config.yaml
model: "sound classifier"
dataset: "short read English sentences (LibriTTS-R)"
train_examples: 26041
gain_aug_db: 6
n_mels: 64
hop_length: 320
input: "log_mel"
spec_augment: false
win_length: 400
targets: ["voice"]
num_classes: 2
arch: "mlp_mixer"
norm: "layernorm"
norm_position: "pre"
activation: "gelu_tanh"
mlp_ratio: 2
layer_scale_init: 0.1
parallel_block: false
inner_norm: false
moe: "expert_choice"
drop_path: 0.15
num_experts: 16
moe_every: 2
expert_mlp_ratio: 1
experts_per_token: 1
shared_expert: false
patch_size: [32, 4]
layers: 10
width: 256
label_smoothing: 0.05
loss: "cross_entropy"
residual_init: "none"
optimizer: "adamw"
lr: 0.00087
beta1: 0.8
beta2: 0.999
eps: 1e-08
gradient_centralization: true
steps: 7500
batch_size: 512
epochs: 147.5
lr_schedule: "linear"
final_lr_fraction: 0.1
warmup_steps: 750
weight_decay: 0.2
Rows from block 3 of a small sound classifier, named by matrix and row number. Rows with one number within an expert belong to one neuron, the router's apart. Each number is 128 + 32 x the weight over its row's rms, rounded and kept within 0 to 255. All counts start at 0.
After each expert's rows are labels from the 100 clips, of 14848, where the router gives the expert most weight on average: "responds to" is what is common among them. Only what is clearly more common there than usual is listed. The data: short read English sentences (LibriTTS-R). In brackets: how many of the 100.
# router: router (model.blocks.3.mlp.router.weight, 16x256), inputs 86-171
# up: expert up (model.blocks.3.mlp.up, 16x256x256), inputs 86-171
# down: expert down (model.blocks.3.mlp.down, 16x256x256, transposed), outputs 86-171

# expert 9
router.9 [ 95  60 156 107 109 112 155  89 137  99 118 150  89 138 143 169  52 114 178  87 116 124 156 118  88 133  77 125  78 147 111  88 112  86 102 119 160 138  88 128 111 119  71 115 140  80 110 210 161  54 125 111 176 121  61 128 144 100 114 126 106 168  83 116  98 181 122 104 124 141 167 158 131 136 161 130 136 183  89 134 120 171 166 109 135 100]
up.6 [118 151 148 172 143  84 172 147 138 169 134 135  86 127 181  64 125 159 129 152 159  72 140 131  95  96 106 119 128 177 115 112 103 131 161  84 118 105 126 201 135 151 148 156 144 133 115 172 105  83 129 145  88 131 126 170 182 128  81 126 156 121 177 165 204 166 126 141 130 130 132 131 113 128 137 126 109 147 111  70 169  76 177  82 148 131]
down.6 [152  61 116  28  78 126 121 148 190 102  62 140 137 142  98  92 154 105 186  86 135 155 227  90  75 171 101 143 129 111  89 105 167 114 123 123 153  92 106 110  76 153 123 139 130 163 134 142 119 101 143 104 147  68  95 142  99 194 108  56  65 147  88  76 102 135 136  77 118 125 155 132 161 111 129  91 128 160  92 100 152 166 171 131 122 174]
up.7 [156 147 129 130 149 126 120 141 104 148  72 137  60 118 121 170  97 111 113 103 207 163 164 133 225  98 109 207 125 152 120 126 113 136 116 127 113 130 105  77 139 155  53  83 172  76 136  92 167 132 142 147 129 105 159  91  91 129 115  92 129 168  86 171 122 118 138  73 123 155 125 160 179  79 171 149 102 152 107 124 121 183  59 105 153 123]
down.7 [ 55 122 101 117  98 106  82 149  80  95 155  86 112 156 122 155 159  92 103 143 152  69  89 106 144 167 142 108 121 109 160 106 118 122 110 171 154 129 160 114  68 109 111 134 102 179 123 111 157 109  89 104 115 185 163 145 108 129  87  84  89 112  83  90 149  68 107 171 132  88 133 114 120  64  88 143 129  61 210 137 150  84 146 155 138 103]
up.8 [107  99 145 162 148 135 173 130 132 108 157 142 173 114 143 130 105 109 140  80 130  91 137 119 131 179 136 170 110 160 138 139  99 154 160 124 175 144 105 161 150 111 103 113 104 143 128 103 104  98 170  82  79 126 134 138 159 135 152 148  93 180 149 146 182 154 117 134 117  89 122 139  60 103  92 127 149  80 110 126 143  94 117 143 130 188]
down.8 [143 101 136 168  83 101 133 111 153 135 127 103 128 126  67 128 159  70 191 143 166 127 144 132 127 219 101 114 107 105 146 118 127 131 148 135 108 164 150 109 173 132  89  79 103 188 148 175 182 175 150 169 158 143 146 147 101  72 123 147 133 162 172 209  94  95  97 144 106 109 141 129 146 120  92 162 152 171  95 172 131 218 158 130 102 146]
up.9 [144 127 133 128  92 203 124 146 118 120 109 152 114  39 123  91 135 244 132 177 131  97 151 124 153 152 194  81 148 158  90 174 102 112 116 125 158  88 154 137 177  95 134  99 120 132 139 116  81 125 118 146 162 149 140 150 155 131 107 108  92 104 172  94 111 120 116 140 165 170 127  62 100 124 157 128 129 117  82 162 117 151 133 151 111 138]
down.9 [150 129  90 110 117  99 163 157 164 148 105 148 135 118  90  82  81 173 137 145 130 155 121 138  84 109  95 150 202 122  97 144 168 167 133 126 103  76 142 121 174  80 133 153 169 107 122 163 149 103 162 193 152  81 158 154 101 124 115 174 147 122 168 148 129 151 190 150 120 157 160 164 114 158 146  67 127 206  86 155 113  81 129 113 100 112]
responds to: voice: female (90)

# expert 3
router.3 [125  97 188 184 128  97 124 149 140 146  81 119 163 159 124  84  87 158 142 138 198  76 144 133 110 118 170 148  90 144 172  83 184  82 120 189 162 135  89 166 122 136  88 129 106 152 101 156 156 170 114 108  97 122 124 116 127 127 152 169 136  56 189 130 152  55  66 161 155 138 176  98 133  98 150 124 176  83  98 111 102 102 173 196 182  63]
up.6 [145  60 127 175  53 105 158 109 114  87 161 167  40 107 154 118 113 141 115  71 160 118 119 162 149 127 104 175 179 133 142 134 129  87  77 122  46 106 108 163 156 177  60 125  99 125 129 112 155 154  76 149 144 105  80  81  97 128 126 141 130  76 161  77  97 102 153 134 149 154 171 159 157 124 150 126 159 122  91  66  13 114 108 187 109 102]
down.6 [124 137 157 133 149 138  86 115  79 117  82 144 172 144 142 141 123 170 123 115 114 136 185 114  80  17 125 168 137  80 105 132 137 193 169 115 160 154  87 143 119 108 145 142  93 133 123 162 113  97 162 143 118 164 136 136 180 127 152 172 131 116  79  98 172 156 156 125  83  88 109 173 106  92 136  86  55 189 129 109 141 142 138 156 154  80]
up.7 [122 120  97  98 129 118 153 150 145 133 124  72 207 152 129 109 105  57 116 108 107 110 111  94 105 121 107  47 146 134 151 118 147 154 111 124 113 154 119 119 124  85 105 179 134 103 165 175 168 109 137 108 166  86 120  65 125 156 176  78 131  95 120 119 124 139 126 137 120 119 148 135 110 140  89 134 110 154 201 126 156  74 167  90 132 153]
down.7 [157  51 121 160 113 101 133 114 163 135 151 136 122 138  88 125 150 133 238 162 119  70 137 183 128 152 145  77 104 109 114 122 160  79 144 120 179 115 158 159 126 109 114 134 138 137 133 127 100 147 184 151 122 113 113 127  74 115 130 105  98  88 161 130 102 125   0 132 109  96 124 118 167 111 147 154 179 113 135  88 110 179 104 135 162 131]
up.8 [119  92 128 160 138 143 124 122  88 158  97 139  93 114 128 119 163 154  62 111 114 120 114 104 189 144 134 139 130 104 195 142 166 131 131 189  53 142 129 110 132 137 101  95  96 131 144  85 147 152  68 146 157 153 134 108  97 136 145 112 106 136 192  47 149  61 157 128 196 157 125 147 159 125 155  93 175  80 129 105  65 145 117  87 143  85]
down.8 [ 66 177 160 137 164 130  87 155 145 190 106 145 104 155  85 152  81 120  84 144 148 156 108 144 159 137 149 194  91 155 117  43 134 132 103 124 127 125  69  73  76  93 159 135 135 112 107  77 170 161  86  68 102 177 131 171 182 159 132 199 152 154  77 163 146 127 127 104 104  88 155 164 134  44 122 127  96  94 131 128 119 126 143  99 125 176]
up.9 [191 108 123 135 153 147 130 114  97 132 110 108 146  97 128 128 177 155 101 133  95 119  94 114 131 101 163 103 110 128 123 166 141 154  65 121 147 115 160 108 132  69 150 135 190  77 134 163 138 121 150  97 117 116 130 168 114 133 152  99 105  78  44 106 152 136 112 154 112 118 154  82 174 133 120 121 179 135 158 103 177 124 113 136 174  53]
down.9 [117 145  96 126 157 106 145  85 137  89  87 172 141  98 149 143 185 162 127 179 169 174 132 102  90 214  75 145 153  41 117 181  98  78 121 128 109 111 157 149 137 124 124 163 172 103 141 121 158 141 138 156  58 114  81 161  78 124 128  90 181 139 159 150 117 140 136 119 166  79 136  88 170 115 152 110 195 171 157  72  78 143 101 138 109 119]
responds to: voice: female (89)

# expert 2
router.2 [131 176  93 135 121 144  90 165 109 110 100 105 159 124 118 198 201 172 160 159  81  91 124 162 152 160 178 131 162 104 118 174  74 138 148 160  81 108 147 163 137 124 160 133 119 115 164 177 116 137 132 124 114 145 132 161 137 109  85 138  85  56 111 106 163 121 106 124 118 153  99  82 165 143 114 134 181 145 190 112 156 137 119 113 147 129]
up.6 [126  89 151 159 175 137 116  98 127  83  33  98 112 132 141 142 140 159 152 108  94 108 140 144 115 145 140  66  84 157 221 106 102 161 122 152 157 119 101  83 101  91 173  86 130 127  91 162 139 109 120  37 129  98 119 160 132 147 158 132 148 109 107 163 167  81 143 146 120 131 143  90 124 174 136 116 126 133 131 116 182  86 100 153 175  79]
down.6 [ 82  93  96  88  91 149  57 112 156 147 153 105 119 159  91 142 125 115 143 123 150  99 138 172 153 149 185  92 116 120 125 127  65  90 135 138 165 106  79 172 133 100 105 134  89 161 127 169  94 149 128 115 133 126 142 141 165 142 116  57 124 186 155 142 111 118 130 176 158  99 112  76 125  79 137 114 134 138 121 144 177 162 136 139 132  72]
up.7 [ 61 174  91 116 106 101 131 170 152 152 180 155 158 145 115 124 104  84 137 101 147  99 133 128 151 174  43 127 171 101  96 118 102 130 167 112 130 170 144 151 102 101  82 171  79 106 160  86 127 168  39 180  91 128  81 101  94  90  98 120  91 133  87 118 132 139 132 167 111  85 112 123  91 127  94 113  84 101 149 158 119 133 153 134  92 134]
down.7 [175 172 145 162 135 110 139  82 127  11  52 167 140 138 136 130 112 155  73 121  99 158 131 104  83 175 108 124 127 174 118  71 152 139 139 146  91  56 112  98 170 118 151 140 143  93 176 157 161 120 148 178 129 132 113 168 106 118 137  85 130 130 143 120 139 182  94 117 179 136 156  79 127 182 150 120 123 155  63 111 145 107 110 128 171 167]
up.8 [151  82  82 166 132 121 124 124 102 120  52 123 221 153 139 131 134 106 169  82 125 132 142  93 129 123  96  74  73 121 136 137 111 151  67 111  89 162 109 114 109 112 103  96 165 107 163 205 138 106 110 108 104  89 168 147 138 148 173 108 100 134 149 222 110 158 144 161 138  99 116 120 151 149 126  36 145 112 155 142 162 103 148 153 141  74]
down.8 [210 104 153 141  59 132  81 206 121 162 123 118  88 115 122 184 118 122 124 158 201 114 151 123 125 178 140 151 122  97 135 173  81 132  85  90 152 150 180 144 117 130 108 160 115 108 117 110 111 122 115 126 121 121 172 111 211  93 180  62 115 115 114  60 100 117 127 159 165 137 166 113 174 100 134 153 155 117 142 145 137 108 104 137  98 126]
up.9 [110 133 115 143 126 108 120 161 135 168 191 165 136 148 114 116 112 119 145 155 139 101 156 109 122 106 152 144   6 189 139 111 147 120 125 102 158  93 110 147 144 143 145 151 143 149 130 147 151  94  82 166  93 100 184 154 167 142 112  66  79 100 169 163 118  98 150 146 125 155  87 124 129  99 158 129  98  97  96 151 151  96 167 186 149 138]
down.9 [128 133  87  98  92 132 157 121  74 124 151  92 170 157 202 145 145 146 113  77  69 128 127 129 119 152  81 133 123 166 158 136 135 135 178 102 113 115 129 152 125 122 161 101 140 146 160 154 186 129  62 161 144 129 121  98  82 122 117 137 137  71 139  87 110 132 195 114 139 156 102 120 123 147 106 144 137 181 176 115 139  84 109 188 163 148]
responds to: voice: male (82)

# expert 14
router.14 [121 122 137 193 142 132 124  92 166 100 156 178 138  39 111 140 139 167 147 138  94 157  81 156 129 161 141 148 159 151  82 132 122  99 150  97 168 137  71 187 223 139 147 134 116 155  84  94  70  99 146 155  80  94 103 145 117  68 147 171 122 166 166  84 115 163 103 148 141 113 116  94 137 107 174 146 125 159  66  34  63 169  80 122 110 161]
up.6 [153  81 190  88 158 134 135  88 161 117  86 176 158  95 149 139 142 139 146 182 148 166 165  46  87  87 141 156 118 104  87 157 102 133  63 124 111 113  93  67 151 121 136  98 180 123 132 142 134 103 112  65 161 163 106 129 142 148 146  98 118 112 133 159 172 216 104 119 107 132 141 144 175 119 153  51 196 163  99 109  88 177 137 104 159  86]
down.6 [130 179 145 154 145 144 175 147  60 111  98 117 139 102 121 117 139 136  91 125 155 171 128  82 139 127  97 204 152 108 111 149 153 164 183 126 109 149 142  92 121 150 168  83 153  79 147 134  87 128 114 197 125 186 143 152 136  99 132 190 180  88 127 116 160 125 122 120 139  78 108 207 108 101 127 139  62 128 167 110  97  97  96 149 134 145]
up.7 [154 171 118 116 102 202 121 193 136 179 122 158 154 135 163 186 137 105 124 170  88 102 145 178 180  92 112 138 129 133  55 141  95 118 142 138 147 125 131 133 158 104 146 100 185  75 117  90 112 146 112 168 135 105  92 108 133  85  53  80  76 147 155 140  98 128 119  92 129 111 100  66 113 109 133 145 167 181 107 124 112 136 109  88  81 100]
down.7 [ 83 141 121  90 158 146 168 140 128 141  78 151 179 134 133 144 100 138 128 157 142 128  47 104 133 149 158 133 138  78 152  94 110 129 119 114 101 171 175 102 126  96 188 134 145  84 139 116 160 119 126  81  65  72 153 167  47 110 176 150 128 104  79 156 135 143 100 135  99 116 135 133  91 136 118 107  80  64 122 135 105 152 108 137 162  47]
up.8 [152 147  60 176 131 144 133 148  91 115 118 103  61  85 125 106 119 152  93 141 133 127 162 112 145 179 164 141 144 153 149 132 164 123 172 115 135 112 116 195 148 113 140  93 114 130  92 163 106 140 104 147 127 110 143 154 137 141 185 142 140 169 127 119 120  76 140 171 146 120 116 141 157 123 114 127 109 114 113 151 161 115  54 128 130 156]
down.8 [154  90  95 147  77  94 104 181 178  95 132 144  59  95 166 133 113 156 101 134 124 182 160 188  87  49 155 127 108 147  88 129 170  95 140 133  88 152 101 115 142 170  61 186  88 147 100 142 119 127 136 161 166 101 113 108 168 123 110 122 146 138 189 145 105  83 110 121 156 139 106  71 180 150 154 145 120 138 138  48 173 199 149  93 131 121]
up.9 [130 163 162 138  90 135 110  75 120 120 112 140 131 150 132 134 183 151 157  93 128 122 103 163 178 183 132 121 169 166 180 114 139 168  74 167 134  72 108 104 145 164 173  86 164 108 140 106 133 172  86 174 117 107 138  92 109 113 185 145 127 128 115 140  68 120 132 139 123 168  89 137 149 163 135 153 132 159 136 112 124  74 100 129 144 160]
down.9 [131 107  70 139 121 174  84 175 157 131 191 125  54 155 126  73  87 151 150 142 109 124  70 138 108  54 130  88 114 120 111 102 133  85 156 104 138 176 109 146 159  93 103 176 116 188 120 199 147 119 123 161 169 111 144 119 144 210 117 118 173 104 171  61 129 146 164 160 163 159 105 112 113 149 147 112 114 139 132 158 196 131 151 108 165 145]
responds to: voice: female (97)

# expert 4
router.4 [110  90 139 113 169 134 161 132 152  88 159 137 149 153 122 182 105 118 136 125 110 159 135 117  76 104 131 115 151 174  90 114 109 124 134  65 211 111  60 107 119 102 166 172 118 113 101 112 143 156 176 124 108 109 117 133 103 139 136 123 105 160 146 175 152 141  69 181 181  97 145 145 104 165 167 173 105 164 109  47 158 144  86 105 158  70]
up.6 [115 174  91 125 131 150 167 149 152  92 131 173 184 132 100 133 110 145 156 161 135 110 139 104 100 125 183 103 166 134 147 140 187  94 168 107 167 136 113 156 140 118 133 173  40 109 142 165 116 135 145 178 167 136 134 140 193 150 118 177 118 127 135  95 132 111 116 144 174 117 143 115 133 161 164 175  63 190  58 107  98 128  97 109 171 109]
down.6 [141 112 105 116 151 129  99  48 181 169 140  97 123 128 149 155 110 144 202 125 121 101 182 132 176 119 180  91  99  80 137 171 109 138  96 154 146 107 116 149 164 135  96 117 119 164  64 110 114 116 140 116 184 107 128 151 187 133 129 125 122 174 115 150 155  78 117 141  84  69 107 108 186 147 111  93 122 133 136 115  80 163 137  90 152 130]
up.7 [153 193 117 160 118 133 115 146 101 113 130 110 107 127 117 146 149 137 165 105 123 110 146 103  66 130 104 103 190 168 149 157 144 136 118 114 181 142 142 124 107 112  81 162  98 130 112 222 159 121 131 164 154 135 160 103 106 142 117 160 128  96 110 114  95  94 154 129 127 142  86 144 140 132 121 187 102 101 172 183  86 120 214 136  99 122]
down.7 [ 79 130  99 163 133 117 150 158 123 119 166  96 104 149 111  90 149  97 107 143 160 149 116 150 138  98 143  98 119 132 123 114 198 138 109  80 151 168 133 166 110  33  99 162 167 134  70  82 169 130 126 143  36 145 103  81  79 150 100 117 139 168 119 157  89 151  92 141 160  93 153 168  94 155 118 110  66  92  90 151  78 126 146 149 132 134]
up.8 [ 83  83 156 147 139 127 116 150 100 121  74  79  93 210 132 105 105 149 179 100 186 116 170 109  85 118 168 142 112 141 110 104 128 141 149 171 145 100  81 148 119 106 111 186  81 133 109 148 104 120 162 141 106  99 118 134 154 119 154 128 122 121 129 131 155 108 112 187 137 101 143 117 141  40 157 158 154  86 110 108 119 113 121 139 151 114]
down.8 [121 188 132 137 135 162 136  88 160 123 139 175 160 137 106 174 123 155 151 110  71 140  98 166 106 128  95 167 154 162 135 158  23  66 150 126 144 182 130 154 122 119 192 127 104 113 105 138 142 113 133 102  57  40 134 151 134 112 147  79 118  85 124 103 119 170 115  83 141 145 134 174 134 106 168 122 140  99 126 169 177  89 122  81  73 113]
up.9 [221 141 106 204 116 194 114  79 101 128 150 118 163  72 113 148 143 126 117 108 172  82 101 133 135 175 157 148 183  92 152 118 103 169 116 102  94 162 142  99 183 156 115 115 143 129 180  70 105 120  75 176 131 134 117 140  89 126 109 118 168 123 139 147 151 119 129 115 195 120 135 123 141 133 130 140 163 100 146 157 138  93 107 146 124  89]
down.9 [ 61 122 200 210 203 114 122 106 159 160 164 142 106 123  76 164  77 124 172 138 116 121 114 142 153  72 114 166  66 144 138  47 178 116 115 105 156 187  81 165 107  52  98 210 130 144  81  84 148 163 180 138  75 132 117  99  94 151 163 157 103 195 130 165 161 143 164 124 107 141 139 164  73  78 147  97 108 128 166 141 141 106 133 163 115  91]
responds to: voice: male (96)

# expert 8
router.8 [117 193  73  94 145 153 132 202 119 161 100 151 175  61 123  79 167 113 108 160 135 123 112  59 160 137 146 105 135 102  82 167 117 142 169  79  89  93 140 130 155 133 181 111 168 112 102  43 130 140 125 170 109 158 158 165  94 100 134 130  76  88 131 124 142 101 119 135  95 128  85 130  79 112  77 120 116 126  86 184 119  93  92 144 122 159]
up.6 [112 121  98 108  62 101 206 165 132 121 113 142 177  88 148 130 107 141 133 139 161 174 165 109  87 186 139 143 164 156  95 150 170 107 189 159  69 107 116 166 131  89 141 130 138 160 132 159 128 149 134 129 114 160 145 197 178 148 181 138  82  63 155 102 127  88  73 117 158 130 118  84 156 102 140 115 128 140 122 152  91  97 153 144 231 137]
down.6 [186 157 195 126 127 161 120  98 134 108 106 154  97 119 135 146 148 127 153  85  86 133 187 166  95 122  99 125 117 171 135 151  76 104  25 170 150 207 121  97 211 159 125 126 150 133 133 125  98 127 216 137 159 101 146 112 190 140 114 123 129 143 108 126 120 156 145 103  83 116 190 150  91 110 166 166 143 168 178 114 147 106 130 101 128  74]
up.7 [177  81 164 170 124 112 102 108 134 126 108 163 153 144 168  98 135 162  79 120 207 140  90 166 169 185 142 110  91 164 219 116 140 117 148 152 144 100  68 127 161 165 160  90 112 203  39 132 171 105 122  98  98 185  98 114  94 151  93 127 102 153 169 130 105  61  96 171 150 150 165 154 157 141 122 111 123  93 102 146 127 162  78 166 161 126]
down.7 [ 79  53 112 117  87 137 150 138  90 162 141 128 152 147 122 144 115 124 142 111 185 125  88 137 145 148 153  76 110 130 154  94 130 106  98 166 166 156 107 142 111  86 103  95 104 192 154 138 144 109 171 151 126 148 132 110 183 134  91 188 119 181 144 166  88 110 136 159 121  81 130 157 104  91 120 137  82 138 138 165 142 107 134  74  96 115]
up.8 [110  53 153 164 110 138  68 120 114 105 150 143 138 122 104 110 100 100 202 166 174 112  75 180 147 207 141  79 149 109 131 121 117 174 107 158 133 153  96 125  97 160  88 162 129 151  90  97 116 188  91  92 155 130 147  66 124 122 126 148 204 115 141 175 119  75 166 137 152  74 188 169 129 145 105  86 116 142 177 134 102  71 125  92  80 129]
down.8 [ 68 113 141 155 165 135 109  84 162  93  84 119  44 179 105 131 128 118 123 122 145 123  78 116  85  93 159 135 128 235  97  90 153 110  93  98 119  76 132 124 103 103 135 210 170 136 127  88 168  71  68 158 130 133 101 170 129 133 106  92  89 127 181  72 135 127 107 182 179 137 117  94 168 138 156 188 130 113  85 183 214 155 127 125 115  83]
up.9 [130  80 124 132 122 151 140 122 127 172 181 106  95  98 117 151 179  88 122 145 104 132 124 135 108 129 118 112 109 115 134 136  90 141  68 111  95 101 150 109 102 161 106 195 124 146 206  81 140 149 136 154 186 141 160 135 140  81 165  79 111 116  87  89 129 208 104  99 111 172  91 136 129 136  97 127 178 162 139  90 177 163 123  79 133 131]
down.9 [111 188 172 141 114 104 157 130 150 163 164  80 138 161  92 137 128  96 111 146 113  99 131 150 120  71 110  88  55 140 162 129 154 137 119 159 128 124 123 108  90 118  89 155 100 132 139 137 151 105 103 135 136 127 156 105 109 106  91 121 120  97  90  73 137  85 159 120 131 134 117 141 105 127 126 189 105 157 111  77 114 161 137 183 141 138]
responds to: voice: male (97); the word "of" (26)

# expert 10
router.10 [148  93 119  89 112 136  99 135 147 159 166 108 125 109 134 104 153 106  91  78 116 104 163 192 147 178 127  92 159 115 162 124  90 156 127 196 112  97 116 133 121 134  96 154  73 170 151 187 134 148  87 100 110 119 119 156 129 105 122  87 138 127 112 121 140  53 128 123 102 103 149 156 120 107 114 157  92  95 148 160 194 140 109 121 158 167]
up.6 [154  93 113  83 169  33 136 100 134 179 130 151 146  41  90 115 169  93 123 144 163 134 104 145 169 125  96 111 130  77 116 117 102 155 104 122  72 114 125  82 106 128 110  79 136 160 126  94 142 111  99 118 118 142 183 120 110 116 196 115 178 142 105 144 114  94 196  90 108  92 146 142  97  78 140  96 111  87 116 201 118 111  58 110 167 168]
down.6 [152 104 116 104 108 141 162 127 111  98 152 124 167 138  71  77 187 143 156 133 158 109  83  88 142 146 131  83 118 117 140 174 150 106 114 103 145  89 119 178 158 103 126 134  99 143 136 110 127 124 131 176  59  98 105 128  60 149 142 112 110 133 121 106  73 142  88 152 190 102 152 119 120 181 130  99 154 206 134 129 131 106 136 127 155 134]
up.7 [127 140  91 148 125 111 102 183 121 115 128 140 108 173 159 176 101 163 162 126 132  84 149 147 107 145 137 136 133 176 125 153 171  97 141 113 173 187  87 163 151 129  80 168  69  23 170 170 121 106 123 203 136 128 149 139 145 142  97 128 127 112  99 105 111 152 146 133 158 156  51 108 159 143 114 170 107 195 146  82 149 105 149 191 108 114]
down.7 [120  91  92 163 140 136 117 156 187 140  81 148  68  99 145 104 104 119  46 115 125 151 116 127 156 133 139 127 109 167 144 122 158 162 111 120 122 181 136 101  93  85 135 116 184 122 107 171 179 159  95  65 114 166  41 161 141 114 127 173 117  63 126 112 123 132 131 124 131 167 194 136 139 144 116 124 172  47 126  99 170 110 128  94 128 103]
up.8 [110 151  72 128 133 121 146 140 102 136 119 112 120 183 140 172  70 117  84 178 147 153 153 127 129  47 167 130 114 147 122 124 184 108 129 151 156 170 138 167 112  99 103 132 128  39 121 158 160 159 133 159 132  95 175 114 171 147 106 105 181 162 140 121 121 148 131 145 131 136  74 113 150 144 137 133  95 183 127 124 161  88 168 141  80 147]
down.8 [113 129 109 123 119 116 119 130 118 106  83 168 115  87 155 141 121 153  78 141 116 142 107  81  78 112 101 148 163 108  87 126 144 159  97 103 100 166 154 106  98 183 194 146 170 119 148  53  72 137 130  98 111 127  92 152 170 125 162 214 154 126 141 119 130 160 143 132 172 150 126 157 112 108 183 118 107  96 123 128 135  86  86 121 160 107]
up.9 [112 136 130  67  89 155 146 164 152 113 110 141 106 162 182 131 105 125  68  68 121 115 123 114 138 148 122 157 171 148 121 125 127 193 155 144 134 154 154 139  77 123 144 162  88 145  92 198 133 118  96 145 128  92 176 145 143 125  78 139  99 144 114 154 136 142 110 161 152 137 134 107 153  72 109 135  95 119 158 141 161 121 164 107 138 151]
down.9 [110 131 197 162 128 143  89 114  76 155 126 101 107 119 166 195 143  89 120 162 150 106  88 104 145 150 150 167  77 119 139 127 104 121 130 145 139 125 106 105 113 118 137  71 150 151 130  85 116 138  96  55 147 151 184 152 162 143 138 134 120 138  73 124 108 112  78  82 141 127 145 114 136 100  80  69 144  70 143 153 102 118  93 183 158 140]
responds to: voice: female (98)

# expert 5
router.5 [140 175 180 169 139 119  89 140  75 154 121  86  99 163 149 137 111  86 138 164 130  79 138 176 146 122 126 167  90 157 203 138 165 157 170 107 112 163 131 142 119 169 102 121  75 153  87  89 170 106 126 159 134 168 134 105 151 125 113 184 163 166 149  71 107  45 179  91  64 106  98 142 101  97 100 190  84 123 127 187 128 101 178 171 129 162]
up.6 [154 136 130 162  93 110 149 190 119 144 161 128  81 157 120 117 136 124 117 159 154 154 128 141 172  99 139 133 174 138 153  92 182 171 181  83 101 164  94  79 136 127 123 140  99 170  69 101 179 116  79 146  88 130 162 116  96  98  70 125 111 188 126  69  93 124 145 122 130 142 136 201 145 144 164 161  85 124 112 119 138 112 153  97 119 117]
down.6 [107  28 164 122  92 141  98 130 146 111 178 126  99 149 163 147 107  91 150  97 137 123 161 118 162 108 172  47 151 108 155 144 130 155 117 151 181 145  86 141 122  66  52 132 135 171  75 107 120 119 161 121  93 139 112 112 147 142 100 117  97 153 125 210  58  42  95 184 106  91 104 111 144 126 111 111 132  96 122 103 119 162 163 102  51 162]
up.7 [100 158 105  73  98 113 155 145 162 108 162 144 105 133 140 175 139  74  96 110 147  94 135 143 143 126 149 138 161 142 116  99 133 133 156  94 118 117  51 162 152 125 147 139 120 141 103 117 135 113 119 169 117 171 131 141  77  84 102 176  99 176 141 140  94 141  81 107 104 110 160 141 129 100 173 137  69 137 112 129 137 167 139  58 146 114]
down.7 [128  74 140 127  70 127 136 128 122 112 141 100 110 120 104 128 149  87 152 156 208 129 100 157 143 159 137 111 148 129 148 122 107 134 116 100 144  85  70 139 122 130  88 155 147 156 143 100 118 171 146 131  85 182 122  70 125 105  98 131 121 143 120 199  84  67  90 137 119 115 146 123 147 116 139 155 121 153 156  83 143 137 157 123 172 118]
up.8 [153 106 104 142 140 150 114 142 116 117 146 140 147 111 103 102 188 122  88  85 140  86 118 149  82 129 109 119 120 194 159 133  60 144 107 165  58  40 127 129 155 128 113 164 137 153 146 144  75  86 139 111 163  73  78 125 120 125 134 112 108 110 115  71 147 137 120 126 153  81 142 172 157 125 131 176 173 134 136 142 170 112 141 146 124 115]
down.8 [129 183  65 136 172 141 166 128 124 133 173 114 108  92 160  69 131 170 112 148 108  99 125 142  98 145  87 134  85  88  80 150  98 101 152 133 160 120 106 137 146 141 166 149 116 103 134 152 169 106  69 123 153 112  95 145  88 150 101  80 149 120 110  55  85 191 255 144  89 121 109 153  60 140 103 169  94 136 177 142 134  96  89 142 145  78]
up.9 [161  63 177 135  73 157 105  82  89 120 120 141 112 118 129 121 116 102 114 128 200 104 138 129 106 132  82 168 112 125 165 101 120  59  24 152  26  86 180 101 129 138 114 138 116 153 152 102 129  82 111 157 155 119 138  88 134 163 140  54 113  97 137 127 106 122 112  96 116  88 152  64 124 167  96 141 150  78 144 153 127 170 194 103  93 130]
down.9 [113 173  99 178 191  63 166 114 175 115  83 164 174 108 127 107 142 194 126 148  77 131  69 122  96 152 111 183 137 138 100 128 115 119 127  52 125  94 162 108 101 125 138 195 106  88 155 149 145 108 123 100 133  58 116 179 102  85 124 125 134 101 133  93 157 216 172  89 131 140 137 156 101 147 164 168 141 118 153 157 106 121 100 131 148  74]
responds to: voice: female (98)